From a checkpoint of a small image classifier.
Data: trained on microscope photos of single blood and bone marrow cells, 36.2 epochs.
Rows from block 5 of a small image classifier, named by matrix and row number. Rows with one number belong to one channel. Each number is 500 + 40 x the weight over its row's rms, rounded and kept within 0 to 999. All counts start at 0. Numbers have three digits each.
After each channel's rows are labels from the 100 images, of 14848, where the channel reaches its highest value: "responds to" is what is common among them; "patch colour" is the nearest of a few named colours to the mean colour under the peak. Only what is clearly more common there than usual is listed. The data: microscope photos of single blood and bone marrow cells.
# convs1: grouped (16 groups) 3x3 conv (model.blocks.5.convs.1.weight, 192x12x3x3), inputs within the group 0-11, a 3x3 kernel for each
# convs2: expand pointwise conv (model.blocks.5.convs.2.weight, 384x192x1x1, transposed), outputs 0-76

convs1.126:472488458431510423425441449499538524460470474426509493530506519477472505529546536511472517542437523548512512438452499531441455560499487585516541543465558531474487512540504486540519468519491508511491472528480557530524442443448483554483470455459599514583566458555526536581507600525529512498569500515491516504439522485493504480
convs2.126:490470456528496565541489559494494449577516419478579639527491511508533532539482459461490528474504528467507530466479412522495522486530484451541520574524528574507486489457528496513520485473532515507489475532486488472523517510463508463
responds to: cell type: plasma cell
patch colour: blue

convs1.80:512428509473488530458550418501484505498511461466501522448501484567485549586481540474609558486484458505554476478577473420456464506565493469488458461497416560570591521517506457507488559450502536486505512534450474447426490468504514525489548560497494480543521478497464511505502476470555483515482523454533564519506486475537411461
convs2.80:550490471511481490569498621479501501537504493440449574595517456492373484490494584510507461414484491516501561480461427426452513509514515520527467492524561492489582510560546506522525474552465564526525535557478559553485586443533499478
responds to: cell type: proerythroblast
patch colour: purple; blue

convs1.137:472470540488527469518468543499497495528489504475507561531510481439463497497495548505542534460502552514442524442485454529594435507471401442546488556519503533555524496610450527507452501488421477611506492507498425452475482540504509484540541449490539542470522541489502530471422470487470554571454566494518473437499519434502476496
convs2.137:489478508512472489483411464507574512570548484522506484461499448497519467547449509566489494474515468528499406488523464474470515475635486511525517417545543513486470512437519460525540457513576537481518474492471527572515511532495500527
responds to: cell type: band neutrophil
patch colour: purple

convs1.106:434431428565546546460488512471469452508512499454488482468496480506535516533447469533514510552506576484480493488497460533528491453529505455507411456594504442438477436504479525509560547513481470500521559498502493523452505635510478553513434364451502525527492504513581491505478536483553503512499510492507512460494565491516531480
convs2.106:503566566500516531502512514511489506461466505472507502513537444501564468555472488549564521501493486452454520443445498495493553508481462465479517493551497536529484495492506504504506529578519459532544485463548548472505583511494452505
responds to: smear: peripheral blood; cell type: lymphocyte; cell type: myeloblast
patch colour: purple

convs1.84:498467517527501519457486532482454511501482515531507535525451523514504526528475544461422452443466473513442471517571503483538454482455430506458483548476489615477543552494575460477482462522491441559467519497521458492430512454528524460530468541524567441493469477426519481514479533493494490470466511482545490535536421626592463553
convs2.84:545487509496537481518551475479516536492578488518539485545513566499587537536500467502506555508486444491567550562462544423475457497489489462585499566508540454515465510544443450524452482543502547546458525468546482528541566463442557506
responds to: cell type: segmented neutrophil
patch colour: purple

convs1.82:528499463509533516507517430518520461547481495489516476459506578523500559521480610512473515432547474612369601525555482484458534539488499415557481485438525558537561461493476511483491486449489455524482522495474512451477569441525520500485454484526497508548497546555475502496523460498527491476517528514445472573471521474502449476
convs2.82:500488495465426538475553586444489579493542517483460460511468478529426502569524511577482525493510516472531490501522497409519512452422484490533502585399503553462510565487511531453462542515521545474530476547529463534491445444538508472
responds to: cell type: proerythroblast; cell type: erythroblast
patch colour: blue

convs1.56:501462535561509498468456558487574524470462474503515500481494512535472468512512531472452540480520458464532533480459567474456462475518483509496480490540507489497483474545544541434511524511499475515538451410602541568438483522451491512513513476504461551481435442600553479405551523458470501494497467515489565462549367539498514452
convs2.56:572495515471500500428562560545526580473457546474515505418456520469464488529496488529455536490495472476439550457463560545472508522566470446473498497471484527486517477456497582519529493561421527443493499597513443534554438477493519503
responds to: cell type: band neutrophil
patch colour: purple

convs1.16:481459435428458501427501440453562518519438521475501471552509530488496451495526508513509455481503506528468487483481513533541478560489538471549502485505476476516540515497502523530504539507529523463444560459555564467688471535497497518468494487458544536522501469514534469460468465502469499554467518503455492467470583449508576391
convs2.16:518465447482448503499524519497525454520416596464470495502585505545517540481643464504476561536553537474569433522556495490549453489568484557545513433499549492495499503505534433469512525440474554448480542491494484440578499496521469488
responds to: cell type: band neutrophil
patch colour: purple

convs1.96:484479486485527554449551540502551483570556598556601529491551508517567519490480463503450501495519456486492471528459486544516509532466459522463479492541526456524417457514473424529514474473491534571551523495519436502487560435478498485509467436462530507581502518503487438481482529432516444510439425459510579524511557532461457524
convs2.96:478518530530487466522544562495519482468502479533506484442495484486470505513500412508498534473536494430530517542498453449492480504448520519539521503532442438552511540512493525562492544491500495540536485421506504472601475506514536486
responds to: cell type: proerythroblast
patch colour: purple; blue

convs1.18:501512529515523471503477509503493471473499483457499500478538533502481484471495537496541493514448469520497538522482503502479527458551526505452498435525488502534457507534486514490522490500505558387650404492523498606456503529475509468493522443549480542499480522513509418578495473552523559408524500459439528467568395521500478578
convs2.18:497510494481465455523462479528471541503505545451536461521502498550531436494589383530542515449484541492451467485542539427493447516531509501502503514538513526528461481461554477533437564594517489524446430534539487530495491469548577526
responds to: cell type: band neutrophil
patch colour: purple

convs1.149:542569398412476579575521437588542433405429565507517520482527495492455514457534522511473496500499437548493528513510560514471560465511475523496479532541535525471529541547463438527524518495505465487532515475507543542492459521520566472498460494505501543439434460536510553454492510486469500474460483446556501459434494552475499466
convs2.149:546451561476466491486445543515485460587565494549489559470496418494440544546568552559525488473490569522514557525467469564524510516532508518555492479483496536462543504619490450550610480491488421464490492517484549537454468516525471520
responds to: cell type: blast
patch colour: purple; blue

convs1.52:473521482483539509497572485441531573467489550482501563505493511514507463453522493543448515469467577476464529555476554541488499513437513507528502512493469536544449486490488458539461462562507480506564436473584466430551505449503506538487495552454435485531409497594433509579492525475531506408489528440493581540527517479494489448
convs2.52:482470424541521513502483478492519567556468489470499509503455435464539392542576505451490548523491554454481441535515464482489544486491469466542499460534526504516477516556522521414533482487461461460518542531457494517568500533509481446
responds to: cell type: eosinophil; cell type: band neutrophil
patch colour: purple

convs1.68:472523431510506505488498495542498465464519512485514511545481477448474464570472507594598602427420473501502482449492480482548515468445433457491472525501502508555540547497518492485539465498469498554518495480563552553499481417442540493618482421467455487505506547555533451478471531440572525480528511508506492545514488523529546514
convs2.68:522547497480474559515508544515533450448455532573449573505487508529486507558481515500541553545490412493554523561463498512491494483478477530558521476558521467479529516493496461502559479513498449505510478454466506414484519441444530527
responds to: cell type: erythroblast
patch colour: blue

convs1.54:508486516478458550575444483540480464566518513441546534478519479489577542515522510471523505496510488506448498527441499437581453512477534495477521529464483527487441503500469522540516497489457498455454518539462436534539518498534503476524504511530556425458551449349502631560490491522496484528496438533487444483569520517449456495
convs2.54:504459567482504588484482449472516450481501526533492610451502530465496439499464532482550481460574525533503498428550473511507507499520481499483472469505549455473461497487497546497490565425444575442469502533488485594560461529415478605
responds to: cell type: band neutrophil
patch colour: purple

convs1.118:500491501528534506427532483533517490529515510551559520514405363475450439525453440492475483553542537472569485521504505545513540506564538417435448460486452456401411495489539470541504520536439463473488479491481496460530532523500529574500472530479480521510545489456498501523549532512573535554532494555471540499467521531501501526
convs2.118:505495495498547508459415505502502502508438503604505462456511480510541506492437527442482474575484481514477531472475429480524568474417467510560504476588458491533464460524455580515471474521533542522512525413517489488535484494550505508
responds to: cell type: artefact
patch colour: purple; blue

convs1.21:457473447470439473453463451478446430501487469425457500501504534486452482465485528474473455456463484487426458554467547525520517563564577542489451439532475493501478493475517489513499577506519601596603544526550564509543504470498524454472494469490474472513466484464506505483475446492531535571467563532457523502561556463496487519
convs2.21:503429470516523479514501451542453452543506452492539475459484590495467505469516526536519590484519570467510503466516448509536513491513523533500476527551521465485465540421477414470535426522501451482518540464536496473519488579565507506
responds to: cell type: segmented neutrophil
patch colour: purple

convs1.23:496550454533393516461496502514501516487508487517563471502474470524439512465561505560469512458440484473548577525493478456453515489541537441566521555540480559429447545515518468479502525481538413480572486562429512447470501505548511508504475486551475539510500441501492549466500570531550491499484464532484404480427473584518548496
convs2.23:510508494492522473477499618487556524526487478519477554503508501505477481493362581514453476491510528466522604486446467479485467512527521515446511542459495518491517525542493526483519536441544522483501492492478422518505543473574527486
responds to: cell type: band neutrophil
patch colour: purple

convs1.22:503484498556484528518504513503519523466496490406475413487463486483503474438479450549544510544500498454475465490487477513510534563528578469499495480470517490505544505521571504498484526469505388489461457490554611554637499501515511477534449479500479480580543479530423520447502395427557510502515481493517490493467473466530502535
convs2.22:483506582527545507529456461511455502475452513517549481532544464492486538434420470482516513463508507497456524524538395491487443498428524527493496520542542497429488511503527513453499528566493532485459482472465448528549522504455472431
responds to: cell type: segmented neutrophil
patch colour: purple

convs1.43:471448469454574481416486436478492460487554433467495451566498577497474537527491515502441480487513495407490471483470492483521470489464463534431474489555497443621411514487497481568471459525469472521465495548459483453461444529525559593536524539477516522520496474483565492550502533455486498529530540539542550508502488538541535527
convs2.43:542546576507551518428476488511589499480508545506435485499497479493445521527437488477475464504559546461447477416467548444452559476476493495516487549498527532507503464424524458461505445497547589523566434425514552500577491545529508492
responds to: cell type: erythroblast; cell type: lymphocyte
patch colour: blue

convs1.159:520496558494525527491509448498455505457476509603554553547525481496500502459490443533448558561612536488383418539526528469485502541473509521497470514506471515495464494481508497459524542496596510492520458518494510519474552503447509442562526537580495460443489517492441539458484475482486406433467523517509486526448476433507449524
convs2.159:485498515487448532504495440489411560506461464547512529481525538507465517411499520522487428516494507392430475524457491485530516504569491498511494466489520458530526525491488486449518597514542444474495470571492399524475537514487474523
responds to: cell type: eosinophil
patch colour: purple

convs1.103:486470564502430496480502489463462465595588524484503475478469469565493537550523523531510497498565510470498550494490563504477473462532487498505478504548457457482458544409594410470592444469546504453529519492549526491511517511487477510501498484417558524535413448496529477466462515502467488501461524506539568566410501550511489525
convs2.103:542468521489480468467452470467497464501457526488481520459507520487507470467425596498552535577513534523486448474510528488476464459476482512503490489560531458485446505474507471457457544517476615534465500470428551468537461477517483465
responds to: cell type: proerythroblast
patch colour: blue

convs1.129:490512461489553460446515475523519467418491555466527450552546510508486505566520526604494452487521520530468512473494528532515484508526487555545480516494390460554535415417542510510513453508415479436489527505515490441517467520562497477540445508523467464514413486551489515518540534424491509589516495500470524562452502494440441522
convs2.129:503516480493522556529503427471490491491500522541512513513465575483532504426488484433467490518517505630481564451499468572520430490501496483493505450489446510514438449449558520540544505496440530520497494525523504510552511507422537475
responds to: smear: peripheral blood; cell type: myeloblast
patch colour: purple

convs1.86:500571483467536535461468412550423455508455451510564441492560517492550518524532485569474458553463478498456463516461450493478425608569527492495555471544501548526507449547534505509408515480498457485462528502533517551492567522505528497461422507513534598534522544523478473497439499475462511495479515494452499523539514499422485482
convs2.86:471530468492515471440474478524463475461530505430513477493482485472473459428527449548440495461480492460521505524548446493518522518506497457474483490486511561470498523387521562526475530554465496489539456519487564529556529515510513485
responds to: cell type: proerythroblast
patch colour: blue

convs1.150:504488516504474467454426480515485476457508509456485462512491443508482496490503470495525542475517547426448555558486454517497451504462439560503579504525529505489568497534478515450491595602613514522528532526503494531456455493442465453483539558566526530481496470525455436442453442525499490546532599576478488495523505559485513485
convs2.150:442517548505427465508435554485536427524543513477550516518480522521476489557418543487495392544478561485472428460452487522468438486458526571500489611523476505488502506539503473506500464546536565451556500467526515517419478486504542451
responds to: cell type: segmented neutrophil
patch colour: purple

convs1.5:490506541492461518569587613465399492556522545442551525499550493492435463519461475525445434519504543539472519468497521477506557492522529484459475513463553477536525488490500501463485495443475551552427527505435495462482507552507414453409566528569511519526493489450467486467518538561496458438529482507500467456515515513565486502
convs2.5:537497476526442567525516586512499531490419480575481472529508445546534510477430547515530551528524464470483470515504545537469501469495481481483498464499528498493519472467539486563485492546483463485524434527538431533427507484511446530
responds to: cell type: promyelocyte
patch colour: purple; blue

convs1.13:448480463525478441500514471559506477482470457521530475565479431485463448526624515504497474534520500505508501524521558497477513475543482474523538434587533469431495534461506575518511491461534538495554422418480491506541450449493542452511540545513450476509505502441570548503490403448538489501564504555442442498494535470533443484
convs2.13:440533453550480497420449548505511509515503400472463561442504534505578532538499502486506570448529411553496489511520485536534422486519525552419481490474509399442441427525397496532524456422525439525483454513509490493458436450516494487
responds to: cell type: lymphocyte
patch colour: blue

convs1.50:521470527456519425457562497502491527471487514541478484515469573446521470469518473496467502514472458503557487497521514494481549505510444532487507493544481496479502461507495526478573532446551486570510463463518590450514520520487506524458476542507459562439454420597583373518493498500542546489492489479478565544472475527570385517
convs2.50:508459551507518495573513466472536495590394473478461432448572486458500538398502499531526522545506542532547496496433540476469507487520466554524482501523509519503486487489537522514540487551478543489479499508462536474502449523528486492
responds to: cell type: band neutrophil
patch colour: purple

convs1.36:541523431484457524450523544547544429453450533521444511504567481526375544445527553505508513549512459424424577479529480529453471523514567536547450493486503517443543574531435511442446532479528503476525509469515498550450459457507477537547485523504448525526545546491511513480523539441487448524560518503484471550495469532501522454
convs2.36:480533482501515537569521492509472509398523459510538531520468438441463533560490551519487497413512532569590516512497490522472490517464556531445507517548503576530488498495520551613515493452458510480492523479507497491480534493473429485
responds to: cell type: erythroblast
patch colour: blue

convs1.167:414501539460489588521535507540507511530487434553548504473562548477493482521520474425485531399539617502448490533518560500473479517510518483542433508527445527505441503521433551439426543539551496508513489466507513543521528467465536442475494497535520507480519555458502463526570484440483517416507509441511496515455498421504487460
convs2.167:524492601483490515485507483488485583503478474551496498548490454501531490473531529490465471487546554515463539525486541404509505489453471522465515478502470533463567453558454553527470486535529460474521561609522548491511543492468500571
responds to: cell type: eosinophil
patch colour: purple

convs1.144:447527418480543516545475501489462455437517477459536471454525444617480454476516502477464585481528494434452468552461512568476498585513462523532574561477534514526541569510479430514553479449512536422462491543453510536565471528521583479488473533563514483467421508500466462494527523491470494542495500511523535472527503497506475455
convs2.144:560490535486509522462535542468486559511518453535495388528469509497533543570517463479556464428518481489425435518416479562477529507443519519516511569482481502464443495467517447524470506554493548513533498545489497466441411458455434529
responds to: cell type: segmented neutrophil
patch colour: purple

convs1.66:489383478465532552509437464510497507558553486481545503460525492507466490495445557474519471522476562508484516456479462483506460454446448455502468524496528530526518478607418505503521486485498513436486519469552498460487489505424425517441563493465553501551547455616527484553516476522512459569543542517503519452488497485529506596
convs2.66:482512548540495472362550535509553531484502496512456533496481479529532463462457551544473499469465444492474542542540523474519541514423514497480507428481470518491518487533459441531467547475518502440521517448550500484456423463523452514
responds to: cell type: segmented neutrophil
patch colour: purple

convs1.155:446550458549516545460434450421511435543537544487356471489464476481482519539540550572460520504507482479533557462519512509537521502517468580510554475481513497508488527493524549474517490465531555500558490488472532553563501473544507494504497514526447474491563535523516397515507511480525479440526455515426476413482437530512478564
convs2.155:490592480541497510495523483504561490471473526451560489510498523539436463489500561464522506534512495534477487465470529404491511491478515584474519550583515419464554449548482506500491489546466475524467495493545530441525501477529556484
responds to: cell type: lymphocyte
patch colour: blue

convs1.102:487453513542531518506501544513458545558473531523493524537472513455579535476474488477539516561489541486463480540543510476483497513451526529444505509467526452476451518608476462525432493611474503519468489505443470508497446482428410466418488468440484502519477526487489551598510480513508544461556525503523500479506413484590567542
convs2.102:502551466535477463582548514516546475437473461496545428478508522484429549515537500462514528484534584501526492542434491504459536487508477530474483502460492513484497500483476505448480502464503436471477463547481479435475532524476445487
responds to: cell type: proerythroblast
patch colour: purple; blue

convs1.109:556513582506470480557499527481505410497508482526536480520497552581420575531435476496446540535433488534546506535510554504465484497511601526526498536506571481505523460528473451488501491527539521458435521567485479481470497451488459466518460470551489488540487508516458529540481534410509471399535491480450488538418456569511461484
convs2.109:548508447462489507528547502471531531510510569467486518469484499506552530471569477511476491498503536483488462504525523515474425506523493491487530458540415583498434548439494507550499449462538485492465446484499572493473528498526480502
responds to: cell type: plasma cell
patch colour: blue

convs1.110:452510452550518431476565527565441493563429523539499502430553524438537561407482497446515471479504499480494583492465438518531511516478494509451458545451422571552497544509535512522503505509487527551530546462524526463491475512481509481508493496497500534552509492581520494491495423519503459505526461438465522413489612516468559486
convs2.110:497514433544474505479559445502549400474416495459495478471511558423470484492548499540503471467462508577473480501529455519467519490543545463481502576521578455439451538451503470530484482499529323500511547588497477511451424491493516469
responds to: cell type: plasma cell
patch colour: blue

convs1.95:525476478538471535492545513399452564572471442555447438496514459509526487510472504516515512562487530529465520449444503480484553591498434536507528476448549413476539514492384428574537503465476488495551523508518519520449449478523553538487538468464553569499493517459488510547466501479474553508434517438469518509543524453492527489
convs2.95:504592526498474499469607560531423486373433541501444487545481458480477586526434404565510439514467513513515558455550477504504501493588508498475482461494428452492505544500479596487460471481435484541534490457418509481510560452545466479
responds to: cell type: proerythroblast
patch colour: blue

convs1.3:571489484505472484561501514520450437523450471529564552473483515480459589479407549461445489475512541542541523497542493511513514459505492510446435552445424577592442520486500484503465553448531468453479483507490536441548526518515510475457554509442553505559491509461459489451515572562466491527454495522502485528483485560460462573
convs2.3:507479453536513527564491475468534423545407533430442462492478453482459467452492485454464584536498457506497517531497510452435486498521511534477530494534551492527468520508507493477501474470471487515471514465559507513520459506499527527
responds to: cell type: promyelocyte
patch colour: blue; purple

convs1.179:492541510455482507494481467528499471484551518512506502495498451562589492459437461523530533478470467493532528536413437458457448442498441446448486434481529496488428472479448509517527468397459497506495507458496492559587521500498473521468532508529488534493562558536508519577458501501510562529451494483567534550509552577576579521
convs2.179:539483485519460524483516483524528505506494438506452465407438572480468476521569499461509468525485521555461611481508445462490426505479497501525503530438480447522499510494475495505469520452493544487497482446470532474527503446548516525
responds to: cell type: artefact
patch colour: blue

convs1.190:509470505462476520512477508514469512500490482477482498511452542466523479507501482455510508501495514511508534439472596426489464470419447522532490493470524582524544488523496519474494603498480553521520537493439539542469518482483525438520600508567643527383538518547561556423479442490501504496451510486526529499441481504453492500
convs2.190:531520519566461456544506486504498554522546535539404457550539438530514462513455519484543531419514536558439487531544569476497547493505513398447499495462487498476480514480476469504441477459432582526480540542470548523507464513525480505
responds to: cell type: segmented neutrophil
patch colour: purple

convs1.176:530452524476508489496439501532518480454551564497459534465593499561582514425512506492491527475435460552486512495480496512507517515552462474520473492521494433508489477479455578548440470551519462467507516499481555497544424552439474472461532477472458477465491439434472473531488512472573512512455481514595604564488528580528468464
convs2.176:485490487500570467548529530512478530488590416495553564519565532482523495448539491468482448498483559490517512477470456459512513488495467510564495483415479476527482537472460463534503538421527495542509485438522442461558491484490524458
responds to: cell type: artefact
patch colour: blue

convs1.123:551535528509456483490479515542513501516533486537475504456483511515550495478469505515509498477545447495477464523490509475549529505506568520494463498531496466507481521447541553384490497540579495518491536405546542560475544578554459442488530493547396505430471545417419484401496476482499554527490504505535587546472429489503513475
convs2.123:559511538527581505450485519504523454530485491480488467473496520483483448520504535469503458525531486468451506493506498494476522483469484504464489445528477476509472490587519453488423516532478531462492526521544438472603437510540480492
responds to: cell type: erythroblast
patch colour: blue