config = dict(
    num_classes=[17, 2],
    norm='batchnorm',
    depths=[3, 3, 3],
    loss='cross_entropy',
    residual_init='zero_last',
)
Rows from block 2 of a small image classifier, named by matrix and row number. Rows with one number belong to one channel. Each number is 500 + 50 x the weight over its row's rms, rounded and kept within 0 to 999. All counts start at 0. Numbers have three digits each.
Before each channel's rows are labels from the 100 images, of 14848, where the channel reaches its highest value: "peak at" is the part of the image that holds the peak; "patch colour" is the nearest of a few named colours to the mean colour under the peak. Only what is clearly more common there than usual is listed. The data: microscope photos of single blood and bone marrow cells.
# convs1: grouped (16 groups) 3x3 conv (model.blocks.2.convs.1.weight, 96x6x3x3), inputs within the group 0-5, a 3x3 kernel for each
# convs2: expand pointwise conv (model.blocks.2.convs.2.weight, 192x96x1x1, transposed), outputs 0-95

peak at: top centre
patch colour: black; blue
convs1.42:432452440465507379496601514479456450412531495581524436559578482454481532476385467427397467462465469581539441526525480542502490508522511539517480521541563485513499
convs2.42:498460454566515413529440517513496417481554552505511583600451455508448559615511521511502441535511455461497629463522482524600510441499483468447479527528493456503584455427433534511420650478537442556467516523395544479548448498475472592528491603465433501474507476526551543484447542565537594455

peak at: bottom left
patch colour: blue; black
convs1.31:579600490445450521490458487506536554452450469432450435554459476596482515420455444442549466521516407447453519527481457494584509429522438534471459593568549463498472
convs2.31:520471519468540533544493508487507540404492459572504471494436462602477513539507583396486528498482400528490557439457480542402461524538486497484412464630491486514414531437497548583453505461530540490471487496549516469533544483487472522515416434462463504499485532605443494483519479363583450543

peak at: centre
patch colour: blue
convs1.64:497550538494471506568504441557460353489531558418514508477416499487542484441448570541436425537595424480548541533500448483594413549468498531468487479534539481509540
convs2.64:568505532430433483454549497445550507483528449428522532589461456562521502516420452551499463557543500438525546609568532428514478482475476507552491506471475508485444538554411445565488540509511540538570518515430507447505520509439472488563485533558523436508529497550535525584469448517592587443

peak at: top centre
patch colour: blue
convs1.53:470514462539528518436425527544450470542497441488467510576578536523471471479489422419445459594603523556454478543470448567614477468530454506549500421483578543462448
convs2.53:479477427537467481544414487555413453580360465481594528456522493492509600503525404416525512466534515499552454419485539504604494509553527471489474513450520510463446455491503474427531473387582561449482581515482527505404472530500530533559516595540472537484538478493473452556578469462460486511

peak at: centre
patch colour: purple
convs1.86:474513556496482403519468546508552537496438368522531558474466502521659548489411427480529448528532474477455524560445512494460472534525544448524582514497422516521570
convs2.86:463503501593478490528562526585446518459484376500512504477528521473514361472534478499504422511508510539417506511536439470470440485396470505407373530438536471493501471527497442467586520498459484511507461497493419546535525483534462451489484458491443534462530420517477544528556522563537457322

peak at: middle left
patch colour: purple
convs1.41:499425530399534534502616460499574547491498466469496546509516459539489444530467510521510551454391558406615506525550502537445488527373536516452496477493462466509425
convs2.41:519542436537599485549412484468545411547554438510536503466494481556475535540546428594478549494532506463494491467515454480446681511490483500487502508549458466483401505595550492603447537454476488526517583523534539454437504524490469466588541532531523558482591459482592445512455527442497531552

peak at: centre
patch colour: purple; blue
convs1.81:489430559550461403507571530499500475482516491517518548450476575541444438568532503458472491510469531507507523496562545398379560550514416563524433512594561436442533
convs2.81:494463530501615432461496497492598449465572539475463546593555533537451526527404402541493454413543497516534461453592507501466504455494444502546468511475547490528523513574556483546480515496518471529516517517534523535448515434454457556492489424547375471556511543461468496493546501587412534456

peak at: centre
patch colour: purple; blue
convs1.30:489549555484472529540491502463438544533631397454451524528498434442599550554419522514494546446497456484483518515479529508521489471510523494422524535653473520402514
convs2.30:436517533363534537492512483456539556452474576458574557497482464402468455511522456451472544512457487620575488401484421414423484481453417514454460497502567492511457461531459502456539512622514538503443469483484598621516528514583501614529477543475471466469490540476467487544552508442410570525

peak at: bottom centre
patch colour: blue
convs1.44:446459463455462535499584543566480508458441512515566502550472514488496471490482479480403500454617599474534376547488442498438549452578527444531592533537493559461464
convs2.44:388550425616439441504527515473540552485464483546434508393423450469491501417508580568493491503492541596416481468510494479483422529614463505525537504463448560513493485479511537512521546368555525517481487510502630431550449518470475599592496561613513517493583555510537541481434440487519420498

peak at: middle left
patch colour: purple; blue
convs1.27:526457445540521436512535532480549527468596416454491506520489462555452543508471507460573502509535457470553506469576497475634408474504516578519442539386530529385510
convs2.27:506541448501481461504487495522454529493540513482518447554515486501467530515508495540451508445508480531468398637550423444481561478487624564493461501600575570490494489597505466452510483428577496467481503468498561423576514445450522573547486477471445400529500484437439571426474473546447560520

peak at: bottom centre; top centre
patch colour: purple
convs1.19:594487467502509532432445563496459465552506480603546471484492547422411534534549521477452429528514430491524522509603580554488470383452461481456469425457535545559491
convs2.19:500525492496548523559492512525536495437486500554499465504563500421448574547473581546548523494497487613617557564467429454451580495465422511510437532594506513498621447475590465563342483638560534446436436513523494535555595510452517539570463598486548501519531477505459582584410484469491488519

peak at: middle right; centre
patch colour: blue
convs1.93:487522552398509556450429541545600504486463565477532508460466530484481551431528548428505492665465488546495508526565507470509437517464508542506436595509490396511525
convs2.93:477578480411502503437479461438558513435532480515455548522572507474508577395528525512492609488445457477561503514521533576592499501479413514500489473437457568509500516540457547502553510532460465468575506516509516526542503442603468467412463558448611493521459379429527472497473548649553536445

peak at: middle right; centre
patch colour: blue
convs1.22:453553495539476507525498514542494497599423446538523451478508424447564483442516488545495459582525463479602480463539482415642434401611485485467492498473533497479498
convs2.22:558539530472495469489580459527558468489568483509454536585476562509549471455480491489527446566513563428504532515541525466490538497551489503522509498472470465540602518506486487555550609470506487530429555502404451566406436559485474440537493547447568439506549437505455487594465582553531403461

peak at: middle right; centre
patch colour: blue
convs1.37:500480527547469427634417460531531455588468439487489505564450435575462440570440496457601543442524487569529467442568517426451540541458528460519511519512456469482511
convs2.37:527484447590483539500532501585463500443610465502566478581558496457566515441420567625452517512514485473524473554521522530467448426567574487571490545459502451515537521452496492555408443556466473497491494551494519381504492398501521492501556461499601471511540621514526469463427457510585498551

peak at: bottom right
patch colour: grey
convs1.89:501470475482561449525473440530527527579435433523514504481531548474537519526493416522558515555459495499465459449407559440482586503599554529551586587465395499406499
convs2.89:507543437524495509492562523530485538522577556470535493429479445538369478452478561510551529417466397498585511546531417493466523463524473547496458480547477469517506508638536516517511548601581485359518487515491442481507620566492525408626537505571490536517593499478466531438398445485491536522

peak at: centre
patch colour: purple; blue
convs1.83:565569518434410421481560538482436461467495546523578541547493479428435478480564495511511561477506483549500498523528527533496461422443538410454533565640526515434437
convs2.83:499449510474579478453548500501563405510506476505572552464577466486457523521613440519472590423512482500514488491503459609499530512502428520521465506466525561526482525548441491603474550447504549498492497466529419490479499412487461528420486571484360432493610460472527480516630518420566476534